From a checkpoint of a small sound classifier.
Model: 3.57M parameters, log mel input, arch convnext, norm layernorm, activation relu, patch size [4, 4], depths [4, 4, 4], widths [96, 192, 384].
Training: muon at rate 0.01, 22800 steps, batches of 256, held-out accuracy 100%.
Data: trained on synthesized solo parts of chorales (CocoChorales), 39062 training examples.
Rows from block 5 of a small sound classifier, named by matrix and row number. Rows with one number belong to one neuron. Each number is 128 + 32 x the weight over its row's rms, rounded and kept within 0 to 255. All counts start at 0. Numbers have three digits each.
Before each neuron's rows are labels from the 100 clips, of 14848, where the neuron reaches its highest value: "strongest on" is what is common among them. Only what is clearly more common there than usual is listed. The data: synthesized solo parts of chorales (CocoChorales).
# fc1: MLP up (model.blocks.5.mlp.fc1.weight, 384x192), inputs 0-95
# fc2: MLP down (model.blocks.5.mlp.fc2.weight, 192x384, transposed), outputs 0-95

strongest on: cello; note F3; note A#3; note C4
fc1.187:131143089134116168147138123130105158161113099169131114131130127144101107080131138221102127149162087134143139077108178137121166125107150070166176087108134116123218087148154119109140063098142106164146091134146131081148150131138132132103095141100147113221087076126107164151143108100138103122
fc2.187:087054076078144177129095117144122106143117194143109108179085146118168161158203138160184132099156153140196152205084068177108167132139115130132083099099103202131149129077094127138115164126135100123098127084151125118114131117099148081057136104064160130125085107079115112106193161073111130113

strongest on: cello; note A#3
fc1.356:134145124038162103138174056149122140107115085117168110130138111076140097091103103180111118255091105138118146068191165173172071144158175109119111141077155108109126134091122110090081127169119120130148144094121135182136107134096111166170173145178151175158087115120138074149119146101132067095
fc2.356:118092165151083088136117075143149165090155176157180115110186120148082082141125123073140086164095099114090135142139167093140088105139062124119116146132179104094149128167132191157144102130134131109067084179065120147153075166121118116076123120134166127140138101121129074115114109087154060146

strongest on: cello; note G#3; note F#3; note G3
fc1.192:117113095075154117150142126138169081106151111116079141097136141077154125109093161072141177137148148218176130136114106117126124167126144076183099207180152135130116049116094138124131076088115139077107126098104103200164177124126152149152163190115111095159101117142128183158247112074142136091
fc2.192:168157116068112108137141124111120151094162082057092119126091121128149144131123109124108128118165150113130144133109170097130086120159105110112157179208085147149091170150147103127131160152073096069143135136189137143121095116076102136139132125153147111152097119129135080103107185122246145169

strongest on: bassoon; note D#3; note F#3; note G#3
fc1.181:188106139099101174142192111141162118151099119140102129158138011140148117105100179097154141135120117107112125121115045149153096114101043087098149141137134112070087083132132129180097114144133160145075089115156135101192116144124160175140129137155127128074127126113123149136093209104148134095
fc2.181:166149165073103196107077125124173111123101066078127099110068142138162158118124143107148108133093160180105146139146081167121083101076111115151094116105151113142124144115088129095137111162107147063132173163133125104157154119100112181153080132116164089155059081125182128103186077123093081104

strongest on: cello
fc1.237:131120116140165060121096102120125139063136168102139092123052108053125146126147076134140123084107077128117117170117142118156136132176088113134122095225136142119122161137077079148069062123124119129116129171032108182172150119090151164125162134134158176098142065085091135184164161139103120165
fc2.237:156074090081107148160171133086103092169079129186149115086109144176151145093099138127136096147174201123109159139111167127119059161082099084124149129185117135134138168126111122158080114134147162203076172111136140151104153166119132132168103114123172107119123130192123112164193050108085152121

strongest on: saxophone; note D4
fc1.270:174134092144202148143122136076094192099081123154130108127057177073133097133084160083100093192163136133159125143121172028111087070108138117156096115137162123100087135090128102135162140145081152087077177090169139152139154177132125148119128137129085164138134155217139101129177207163131156172
fc2.270:127106112126114068115148119188084122139119246118171125148187108099118048126092197104112150097099070165135048118122225146171152103125180077115164112118140141175100082077135129137147114117107101128133157131170152149138155088073154114109149100135118162175148175107137113150155118152103178141

strongest on: bassoon; note C#4; note D#4; note G#3
fc1.321:137146107088127202101154113158083138117120142094145117130161118118105029115095149106119079103188122101168103096145040103138107115156149159131131166117131096185131110142131146150142086117140116170107179149135139160069090123151159099128153147104115200158068096175116127085138144127120126076
fc2.321:098077165131147114136164136129110162067142087180144255085166141117086124063140128136166136142211157135149076127127103163111122105115108146124150146094181136099127117097112138128128148126109047095121123163079112118137116155161160179164043150152061112144141128150097093158119123141116107145

strongest on: bassoon; note B3; note A3; note A#3
fc1.32:134081104196126160074173160114107114201135079091129082153149134115134106141139081188054091129124090117145112131161136113141079090177113105120155172123122107127178088077122142098188100118149139140143134124113137127154130127123155108090117115087156114126138172201126102156112081144176078143
fc2.32:124142084138150107060109120143128136087117153093081178067072133095109090163134143131122134106141139109138108117132064120131099137145154128102169104171140143197155178129120127118084111131124119122124166082090132121134114128113116121159109154166219124212127179104141140195072124186085093153

strongest on: violin; note D5; note D#5; note C#5
fc1.42:206120107140141120133125140144078150196193101069150132063167140073150083123096126201107117150101155078136102161199117117096106149122106140113138107166153077163140128153119155108127169148108115116124128128237115119170104107157114103148153102132090139108110145159110057127150202120097141152
fc2.42:102115180051137155105151104166119114097157086192077130173116221088187126068075115158108097139167170093140103101119159091126163144078046142166160144078112146123148093101175147102154124106081123146162152141116157176048091083145146149110128111164079114158126126195143136137077156109116149146

strongest on: flute; bassoon; oboe
fc1.49:175071133142093199135105073113179125125138147146143153116159114102163100109122169153114148157127146091145171197125118063083115153150148072170099124155100129060090139122187114112160151100154117159136111161158050122116124192106147099136134091109132095110157118080112176129100147119093153088
fc2.49:096172179126091186104154092137120137131121118134145066066127171158124175171188149136088148108126142092103187074120161143142140145201108127142110039106134144115103144145099150165118113118109116128131101124103133145154116139176092096123156072130104130112087106118115082150107115126140112102

strongest on: bassoon; note G#3; note A3; note F#3
fc1.219:128055173134150080096113151089128147109094096112198123134133056159078142158087068186092130111144137108195113089121149114072158134104106144147131147137143116120163144099134153041086077092136093159175138112119167088137117148181133056093111135080143140139139070146195155086136151125166113100
fc2.219:160086106116116104090085128075128214038081115139126186102145089168126119165115101118111172066106166097102126153150108097125098082059145147159121176190096194139170193090056128114148123158144177130101121154134092105086109107147120118120164128157185074164124110104129153092156118125133094084

strongest on: bassoon; note C#4; note D4; note C4
fc1.125:127086145095114152152166133174070160140130163127138090107167140139110142127120121093079151111170069095124181109146142145117118119121143091148192144110055171167080110141113042118112132157102117183135130174145146113112049152138183134129169146153173130045121101141153146123096103118093187154
fc2.125:125078131104137173101154147160152150116143175121135128128120141138156133060181195124088169130191132114156098151184130132157155122144130139154114161085199103087116102138142125140108106129118141144077131154056085117134126123147154108061089173139092119132193148154105124078108136121118173132

strongest on: double bass; note A3; note G3
fc1.257:145117146143144100074148095154096123120046115159149138148167132127089116200098101176126102165163148170158070151148094118135184175165088143137128122139060175152099129085105119115156136085155099108133143097125161110109112076114221112165142138169163150112129101138158171121162133151124077108
fc2.257:125102153140125096170104115159191115108072103102142132125168104146064169124093165033093092129099085168129180182192144133125131127151102127107126132141162135069205140119190138142120119166151159067114128160103138164201111119189162117170120112108147154073169091069113134118095154185141150120

strongest on: viola; note G#4; note F#4
fc1.305:070135120114157065182127124083104139095108088135172115150150068117097137147128137085126134158156136172150142136108127129162158162130162084151144147125154135117176119130162030098102076144115148124146089136140117141139158111113152163125123125135133090095125142142131114175202107133125035081
fc2.305:085149141082143097144113125137146157079050142102092176153145133070127098078151170125095123171157099146071133115120160177093127134178135164152096123189078107160112176122069082108151163121133098100106053085148095091117156113157098116104192150093174153133119107125121124135143152040195156111

strongest on: clarinet; note F4; horn; note D#4
fc1.66:110079080154067142170172136141161120115098141134132138052120120104155128126132103200084115148114139114087137164109198162154127145082150108141105211145136118107129134183152120167164168191141161123142108116169124134167181135124139164139159083012141115093155061095105100148103173128075167108
fc2.66:116169149140140170131129124114152155109112106085087102138131148152162074122139121129111153160107047128139139125129125070118203127170144142075162158104221125143109141146087186143135163135093121126148136133104108139116131093079109151099085162127091136102172067143167181153136118153182108110

strongest on: violin; note D#5; note D5; note E5
fc1.201:112109110101156133150068131128110078100098158057139112196085135091151144137126132109164138121103099102107193116133124105111085121088151130082097152110122129182135175170144156153105119105112133107151115153206104165161177128170170157175094129147146095148128109159057119084158050154169135073
fc2.201:158140123155094091125120142126133115146173130155112146152097103144103187130115103112149117128089163098173133120129125075105116116156129133116183138140106095129167119112180171083138083104163080122155185119122054080163146127109152176143105140139123092085113090167121126141229163060117113149

strongest on: tuba; trombone; note C4; note A#3
fc1.150:186188090106157132123093091124084112134181117112136107105110140120110160196115167096166067153090133194176099104157155068119156094119108147099090127087133138120174142124173124095181106109110136133141103139148111144136164109151126111086190141113089090110144155158121117160128157155117144158
fc2.150:159140148125141158138117127125147097208114142073138169093124120182164081167128104189129133136125073163088096082112166157135110151130136138149121119255177145079143142125125128084128160071170155150099152122097101123142153094221124134153121165142162153143076113052095147118174122119095092169

strongest on: clarinet; note G4; note F4
fc1.14:146151101147171097071080153100137130119051113115125160082183167147124150146075107139099106121083125102116133181128142131152098095090170117150111120170171140127131108049184130108134146062076099130138101141115159134145245149126105119139096101138118122125105108081054074128089084164146107141
fc2.14:126182101197093104131159119128172127176139083134126105143116132162130123114104119107140151169135092114113092115146134104187194126175163125134106116075124151126126128123072102164110153161153143127126189031110140146151116115184102152141182129086125110138135095085161101172145139124123144136

strongest on: trombone; note E4; note D#4; note C#4
fc1.233:125121110149131109172112107119087139136096123070145128108140130123121144149106111136169062091115134136133092117110097151084149162141155068172116138082153151129070136146123190136178188072147159153112138155205084174177131142124173120164105122148165112094132148175109135157084127134101107104
fc2.233:065122178154147108141158136157127179090099102091165063089090141139181112098151150152147131163131139127139182098113161091140088145090147100141091121163154121119112117061156078109088132106175106094118157160104160178182142102177150120113123137048115089181089117139117143132196108162078133149

strongest on: oboe; note A4; note G#4; note A#4
fc1.359:091124120148115104076069099146189144084095164131130150112120111179105085154087116149142108129104123104147165158153176062094125141180094126086141104184143154130150164146091096120161116102143146061159155131067155148144112125102141122172122130132194117093123132164101135183130148132110102162
fc2.359:155101154178110176133149140139161151131113177156081138114127106101053152232063123144219143113113100159118094164125109107117187122134134142169138106134148130138118103154115118182122139100159101121077158159122094178072128111103106130098115160157164135071075132141062105162122177139112111131

strongest on: cello; double bass
fc1.374:141153111144146121139114072141151163111110138137124144173138075118101129077135124126118109126112204095141120140106161092115133136071176133160100117067178158120102105070129133087136113138159140097143100198113151141182157113153159097113184160103106096109097118122151090157132100133067110157
fc2.374:112102080153149151107125192120169171128116151089054122177104145167205148154133130133151074106109074117139072131245143070141099100107164137162126123176148155130131101147079179102116074164134136108109133141108147123127161107127133124144168193088135139196113173142139139152166150120123128176

strongest on: trombone; note D#4; note B3
fc1.151:073088081149181184128169090085187156143124145132093137082117131125075133115125111123126102117125175127124067166097179186109148114156131141112135129128147091086135120143154179137096133139122129116160159121115190135106115064168132113090125181131101134141121089095085143150164148095080151188
fc2.151:114131105120183134110054101143213139094138172098092094125079146163166106186143043139099162144077113125075096131126089105087126080122120094136160133136093132109158080104116133063159115153122202130145111124138120138157129105138133154157108066085119160115157112168172146120117117144101112160

strongest on: violin; note A#4; note C5
fc1.203:151141128133168145113153100108186073174156108116134126117130172133145117118168110141143130122118172120124132063114086096111114103062116107136164182121136129112140127117158118147132162112146114066156155076153127135100087092089120172114093136097144144117122183126118138116151138158184116082
fc2.203:114162115188131128071121111145101134116136107139113183138103170160142118082099180185061113114077163120139142059094146112118101098090137168110164117074094114122149116156073070126084122134081123150138118079100131099112129138142098116110052123176125085100192156108138117098130095123140171190

strongest on: tuba; horn
fc1.168:097099129084066085148136126163204127105103134120161157113068164136085158118171135184184102082107153110127122179129065133105155123097118152144095109058092125083092136174150129118081142121146150146189105101189123095145126138098089103172115134118068136150069130157158138161136081136095168089
fc2.168:085155149120156183061109162163113114151150147143097134132100095144107151146107127103169131118132150133136147148138094145108120125161119197080105114133134147153122163146153141113142082088173162162087097142165127170082172141139116139120150139140149122110102137152107169133115079171160085182

strongest on: trombone; note F#4; tuba
fc1.43:148070078155138149125151127185136120180098127130073161049129165048174146114088141171137094148108160135091157122145145154097115124194131145112177136090140107107196117101090114144129109119167106135092101159094191045139093050151100202153105160130085115123119157086134160125139086163142080154
fc2.43:114116067038099178125079129134161098134172195135119119105116122119146134115159125160166119112109167086181081150167095082107144113154112108141095076123049095086090108087133199154145110185154106150095108110122113100130100081084111137095157142134121120128093108070157150103126097133156131141

strongest on: tuba; note B3
fc1.227:114139100105133145135159173125207099109125116111103128160192129128171168160126184136109140111150116047136139116090078151144135082116089118169164187121076100106151079149173094114117149129122104129115105059161137117164146161133107182124121110100153107076139120102116161088091092135109065091
fc2.227:162128160155110113137144127073165110122154095119162120129079121051119064164124134149105155070077112095127076080099124127152200087146142142128139163129104099138106145097134163186168145066149138184183111084118136159130118157165181133144100076089138074117115133169136175142127185161131143102

strongest on: note G#4; trombone; note F#4; instrument: trumpet
fc1.132:101101199060086151125118134133097085190191167185084054153156152179123143105185091110121115115123071153106192068143161145163189125080127081168158126141089157165147129127165102058169143139151159151163123124158127132135144100112158125100119129183140154148161180153149109137075145123141117134
fc2.132:136119106116157172115120077111092152136093117144194115132121154122093143122094121139139077167185145120162154124048162160147072100131136127162178156124116187127133093085118147079103120105147120126114035120124092073150129111120105155167132135120087162100076134158153156140192102123042197179

strongest on: saxophone; note A4; note E4
fc1.124:101119119107122155108086084157104140105127147126127091126193053139109103137130156135078137143147082144134185196166112112149113099130134140143171141086170111127139095141126173156062060103139114127160153105115125061153106140104125141098144110128142080097065195097177072125132175112135112187
fc2.124:069110086117098106137114160176138141102118188154138130108139094062140167137121173125089181151143149097128099095161210105125170074091172121115100097141096137148100069129109131145177159114119091066159109143239123158081144122121077119070107170078118128086156151147166150137181110117097102126

strongest on: oboe; note C5; note B4; note A#4
fc1.220:169062137100119100167215072107112161119136092185128140064148136111149153145127130078145136109129025109199142132093125143134064118100140095146130144107176181079071127111119163107100116146081177087129058095094153147195158046155110137091164098123138137144114121173141128173150178115158148166
fc2.220:151177082124087179149135113143073136117106126034107147129051174132142111139093137146113150147143121122105088098156120114113120115218097141139113146130122093119090126181142111087084090147139152122113135179084125133080099161193073164155178114091106214108157149166119061143109145117173112108

strongest on: oboe; note F#4; note G4; note A4
fc1.184:131043136114093157191138140155114139121077157139145102140135153204101114092086134150102125075097113041076130107120121089127100160101165097129100042114163118133145148107156178101159126170151088128083092138175131133156083128148120087108130112110211163171094146162157179118075111114181145115
fc2.184:133101141133146133155128151083103124185105129126117140135151191051118151143165115133182137109134118106148094149122135128153156105169147172128134121152130126101114094076157209038083116102126159141144097198114091092137118164120141098125145115129168174136107121161134094064195192084168109132

strongest on: violin
fc1.63:082124106091118098092142141166083110126114180160163169179153151090146142106121204143063113158156168148146157126108139146090158123113138119146126156181178056126130122141127096097140133112111162151111141118142119095171134158120087122106145093068130098136123140062154200126134042055136133135
fc2.63:176126095194123121108077142151176144178077144034157100138112112158118158242104077090158113118084125182111148176117140052150172155159159131109158096116120125068112167195126105083132118139170136105162070058156125168137125184114099091134191153155095122162116109119119109101097154165141171152

strongest on: trombone; note G#4
fc1.127:196059174102123090135159082083115077150168090111156104107154096117159140107121135129160074121129085161117165120153120177138088132104117116116118196141151155105125093126111180077114146108154167111127097083171147087142080085179109190151175132117078059054126106094116144169113104122083065172
fc2.127:143106088146093133100080152186107164075158115136131134112093157099088143159209082118063183169096142088115125120153144144081139150177105128115097078094119114083116080148159165058105139156132127101116147168144125172145118108151089140133128169095160112161105147108125124136131135116119131148

strongest on: oboe; note C5; note B4; note A#4
fc1.282:111192122082093139126152099052136061101175162114146153164063140096061141111131139068125150187104107156111117138097130124143119071188135177068107152105157103152122148101171173120137029159137116173132131089155109131086203164177149117142159108177110155146117170106158093153124172128119124120
fc2.282:117139080072134131138138115071140110146096144113117151122133091204114081119172123134122098135103200082098170134112149133144100126164179142139090127152086125080160149108164172148083134068115065106128101139128163097151142155143147112092112189144117156127099122152110127142174115096102107084

strongest on: double bass; note G#3; note F#3
fc1.294:152126186144083106110179072163104110105128119089098105163094155129134145099146064178142131074093084137192143097121118163099149132123148124160170117129111153142117126129091153131090138082131166120146131097134075164121108153123145137106081161177190112111148121128148115164100173141089142135
fc2.294:122137126057106068119146118098067184128103122135074112184113159107078105161077086153117106119187132101058133107159135116154076126117161112168079149096072126181122147130122143140136091160131168155098132126113142149104109118111100159175143114128090172086132130089170128180131095115108155165

strongest on: viola; note G4; note G#4; note F4
fc1.339:171144149110112083120059162135131120161140116145160133141144168137124127095125196148097104123116151094123157155108148244130107123108041114177088109188130123133144166120194136055115133099180092067135159147097139122211060115108122137144141088098095108124123158099145106124171163202107123122
fc2.339:141090159118187137112167149153172133100129116179139126061148139076134153082092118106147088169158190156125185100167136093108110163107130155129179131160130174134115077080164142158119108082098109135093131117070115139147101133123119174173138161129128160141149112188095147170100160121072173066

strongest on: tuba; note A3
fc1.239:146104164157145132168142127125139109126153181179104121118064125123108084223163123140154107103131118105139186111092108120127119159090165114085120165085147117087148117125106121113150155108118137078110160127085189161102194127165046130157113108127112153113062150136127108129119146182135188124
fc2.239:129137134132077125106153117119097099076114194140155104174084136098180165104172115145078140122161166173084138155089104161061112125196090085139099089132154136063114132094129125118185081095119105046134100129166121123177146084123155128171147174120148093133141136123169100124145147079098143191

strongest on: bassoon; note A#3; note C4; note G#3
fc1.118:130113135116102120092163093164053126111160151084106123114142070121123102153110124135130151109187094152155156090189144129159096135067090119107148153101121121081138131184141137121146094190153175168137124185150097128168114152058180143122157169119201170169156122143126157105102132133102186085
fc2.118:126092177083176153149108131105124149107158043126121138105142122119090147122111164147109159160204119043106149114128114107111098132172177159179177139123134136139118082085091123176150144142087097135130081105100124109129143138131140145117092154088142101068146188181108172096158184134150087183

strongest on: oboe; note A#4; bassoon; note A#3
fc1.292:124056111120111112159187082181149092158203126078159095139143128075064083091145117149102142115112085125145146174120087082160086100101087132126117115169122134144117170074121161115128080093182153151134128174131092082126098106111076154219140063175140107103126179182163103106112097128123095175
fc2.292:122148097114128140137090144083181116095139114192060149107172188090140153073131110173095133117159162100167151157110095115113114112055163145190122089112117144095147051192102140106133106187112172171175135131182119108111143104153139120107121124125139158178119149111110106087124157124138076121

strongest on: bassoon; note A#3; note A3; tuba
fc1.191:125103085168098164169089096134114169130112113175160053120121145163109140124106095106141150134079135144142131170116159207130131132167148102164215120101174163125138131098104081102183136141089110143134151178130142064124095100165135086092152105142085124128157207140132171137174092101108093199
fc2.191:174157146090141151143197144153125138154129198137139134130128164141139130163148140062098174142179093130172094122120117044170149128157136169155138124187095138080101095154120125105123147135127102155099202132097160185096101109046161058088103137116104142146137130133118054167173136151091131164

strongest on: saxophone; note A4; note B4; oboe
fc1.297:130176123152160091066126145107093156152081086096113109151127123103109109138126124149112154161134138177175205163155094132130141135102143081095100084128100137151134115116164111171113146106198115149088085010148139141087130096152118117083162139088117135106151164162098130078115152084166201114
fc2.297:117133140125158126112137117146096078118174105166145178093103154116177123038113163151115143089131131112142145118114099108094163141132163146111112115120139102128115149145139137138119129198107172042188131177114122098169144121114140028065106127138124145080117131056157129143163104108188072123

strongest on: violin; note F#5; note G#5; note E5
fc1.217:122117101132120186094089149109126080143116156136153105117036180113139059132130162115157104175169199141120154097177151107120090155136141121144043181182117209150111163183164162137088114090104149144177098149177155124117086082142111123145158144189111028099122099166119093108082120143142081149
fc2.217:129140177147113138126114113140111113151150148156158133130105134109102136172117191077093078176176189099133117108153142193104128122200122110116163174199139103127141136108152161129130069140135157116138120183167098089132142174118171144152095165172157153117130144143117163120197129100101150151

strongest on: clarinet; note G#4; note F#4
fc1.172:154109170107104149120186073193133124160154155122098058121137119117122112119132119174158151129080095097147085145138147158099097103202114175159101108117152156089108104078126097099170042091104131108118064103136166098172149179190184126142133156074162090176083064155046141103152192152119065156
fc2.172:137085122095071121152128111172100120151156118160068062087131165117125103114124116141029086103135093148146146183155047082103149112125128108147193115128072133147152120116146131173123144132068172109113211159127078075140145130103143118134142117090107165114158099094104126165147178122123149127

strongest on: saxophone; horn; note C5; note G4
fc1.241:162198134122114098144099122114133130179180100137097134146084166161165193076141150153108128204088085099100114112147139197102137116112085146112094151099117167154171140130171107073141078132134196154108089176052168071141131112205122147085155133080088143101119094102141152127107112139133115164
fc2.241:121145188177164146108114145113138093145150130094106109110109140159226115147114108124137126132059079112130114089173137073157163097122120135150089145129168139167165154083147062137154115137154133099113125106144158133118100129180128096110070114121112135140085146082136123122112101159091099189

strongest on: violin; note B4; oboe; note G5
fc1.104:131144115100154171036067168159175113073085139200129194162135104078104099160131117053111114142111077129122169108138142137166115134148139075060137121157151101173137124123131152104116109121141152178145101107071150191085151125076087157106165125201104174153129102160182125118117097076176152156
fc2.104:135070211115095197091151118127136139131147107153142080166054107159133087133094151167033121120124132135133069126104141094113176147106122131122139163166139140172130125154187134105091133165098139118142105121145123160109192171139088147169139137114157144076099122123133115147114137169135104117

strongest on: double bass; note A3; note B3
fc1.350:116127166094118113150082110108129133145117094154102117197178094179156146097151117145146125166109125069147131134083143127148135124129126148155170139080174084096103142128084169136123101089117137072131112222104165083084137081190088159065150136157107107084098131089116144121133151091137141085
fc2.350:185131112140123120171113129088076158123148131148169095136118129134113163160176147151085155166115113118138157159160174078097107152086121093126100175135117138128100155117106175126120085143119125082184148113094141131174109171101117053110125115044129179143113151215171148176188164085127122131

strongest on: trumpet; note F#5; note F5; note G5
fc1.272:108095130186155130038115127166087144116086092076092123120149127119166149083125108186135106180144171167179139124125113149116132109125139179137104154139099146159164130070152106083165103122106095137176153085114131107119077134109175068066093136092158164142160120161148160114159120156159126064
fc2.272:111127111085118116083112094155149156078116106114118155074073122131137113147154097156194157154095136103102172093116092121114111097116167133149164110118113181168181155133147123167161079143131120083112149100081165166132106098110111104115140090138143039104191151161147152104094096163140164165

strongest on: double bass; note G#3; note A#3
fc1.244:169131118123119069113075103142088167074114116162121117090150154198141102109090130124176147132086142116140087138099140098199099122088126144186140142162106134122076135099158131103099065136098117147156079173136169165167070121142153106078131146184151129111117120170110114130136111068135122143
fc2.244:128084158126123138155167117144152183104145128123187099107124136152119084129099190095124114118145116122104212127170088057100126083112089131118133119173129079117111171175156114116166057141170142134093127117203129099148117160074107116073107136105100141119139083139159113180155177140147107118

strongest on: flute; note F5; note D#5; note E5
fc1.362:135123152149100216135153167143102154114075114134110118092152156153074115122141156156144120177132132137140113108125085105133146140087210119172118138097161113075136130146167176158145093142152121180114133132117101135117163127108145161139075115070124115145150070191128168158095087150105158143
fc2.362:113067123101136183123117149149121148073143094111164145126151102100101069168212141158125183100117074167160144129074131114123181117136116074092127084087111178102071113089111168146188165158123159199091113091137109160119171104132124112114133183094072135123079065137115101109208201127162111146

strongest on: saxophone; oboe; note B4; note A4
fc1.142:149138144133085125064128153073115110095107137171078142094135189151091184121147155190162094143107084180090141133148114197119132140103147102146128120097117129142166130180079138162124148142156081096160144103112181177138130143127146080088192095090128117084143150124157115149040097126142125084
fc2.142:156121111096126126172133133142068110168100107145137150171096159094136116039082143115121159108141154151132196184186106101146112139112180183155115104072149193128099069144198088070085091142138138138133182141143121074112103112086137074134120100126098098111124093094135101142228103092140114068

strongest on: flute; note D5; note E5
fc1.171:134099131126130127079118140120154130075156095120132083138158073102148152153078103130155117123178122155106170126183126136086093167184057108129116145083165139183133151089114131134110123117166115154108148198148069128132130083083126127133141111150171111084131062157137149165113064156177154131
fc2.171:131131058138129149144102092170144120125159139136095121177100144095109182063099168162144115148115169131099078114121109090198147130182146133112088156136130110140091039120174150147133166156025151118141130110097151110175133144170103133113140136122130088093159160165152135105157168066128203124

strongest on: flute; note G5; note G#5; note A5
fc1.255:127146082093078180132161109074047184141151117137142191170112156147114131124103112132138140129156114193113086136066175110064141161188136115150144072126169193158097093102133146155128144161151088068105168152120104096140103144120113106093107178152189147157103140160069119126139147133109129174
fc2.255:123128153161156126172162101123165081135120173088165092142174130095124093166149148130115073126131134117113112113138154096175115146103209152161076187127160110133104132138145112147160132103125099176104182105142102141143137099136111085140159160173128179126163158142144117126115167120152187154

strongest on: oboe; note G#4; note A#4; note A4
fc1.182:131096142177132153082075127127076106115085096133171166131109141181102112124158037056167153153154168112138137122074181136111145094172138128142142098146132144129069128201133130097121077128113103119078055147209125118127177110113115106132137143193155113155157124125159148103131121086151118158
fc2.182:116120133107133125133178178063115191178150134074127105149119146131116127174148126097192156123201108160060121132116114117160213096141104094109088125155090118140099112098160102125173166104148136109125173163161127124098179141039121135087098201159131133082139101157116140112152080087127135105

strongest on: double bass; note G#3; note A#3
fc1.186:116121141159145074063156107139172081101113169150092115111116167144171121166129127134062135166072117118170198083163178146161110111130080141101067100170086148116153142202108106181109158106143167141134124083088121129165090117110147064123208147080138178138141088134163069087157145108124115134
fc2.186:131086165097124067185120118123099116146182099119112148186114138158143134106127053125136138129067078100092130143118104158124074191127160178138138109110120143186086091160105132197126099162152062170130113136127125115144091102141114122163138082079129117148136092127109117129142104147081172140

strongest on: violin; note B4; note A#4; note C5
fc1.382:172148139144097154127109130125148107104090133122129129181111087070097137057127126122067154150114126116124083159115102161127161166209107111172077143120094156102150114150096113080079106110133158169061160072101044155140149113146129114136058099174142127117091189140159133147071152141093169175
fc2.382:116151092089123113073122116076114163096117052123160084141108143123110184124143096159154149142070166104146108160208099126140114150086171112156109109056157155135167128154180120175119139132070107156111136119116136047134103092086098106103105128153141167144111112118105144201160182095102127158

strongest on: tuba; note A3
fc1.218:194080112135122105131118139175105115109159124113142163177185085137126140099103127137109148063060079090158084121185148111172127109055111080115158111097164122092136163094101119134111184150121091145138155181123153154129136143197138119117192122157176211125124119128166167148143115129132148159
fc2.218:136108153163124151135110129167179145089091159155163103192124143134146197172102164152051121151135109129118143164101119081084148127171139125139117073115223077117128163138137137159125089146101142120126112173149130096117103150062118135111112094131121116139093143204166091075151183137156134111

strongest on: flute; saxophone; note G#4
fc1.291:159125063139098168120125080081130128160102121144133101153115168158085119069077099117116132132110183146140117130150062100129130119126115119149136101092204133151138149146156102082133201168119105078173142117119128127086195095137136112112096087111169144162110117118105110095135121128176139086
fc2.291:127150145200116131125152108156093152155140178175153123157152162164128126150136063149120152105118175133170076092134202137126113140093116144081139075123179159175148129135159108091123167102116152099198115111143163122087113115124137121155120090102173112117150174152087161184082160128163101098

strongest on: trombone; note G#4
fc1.166:099136124123137027130126145194156122130177140107102073129049111163110125084164116116128113160121114180122151146192113146093178105113140085105116104143150138137067115186084148126124152082068126160133107118097124105124129122186134122180111108132142166097115135137115111121109093097057148129
fc2.166:131136130121122116120158146217155080132149087173084169145090112128132095215151196146125071085106116113174142159118130164126152101089104100112147116102126149153127159153164101026099118100139099076097110162150091141143190122104124114070178133128144172144094118054160164116115098144130103132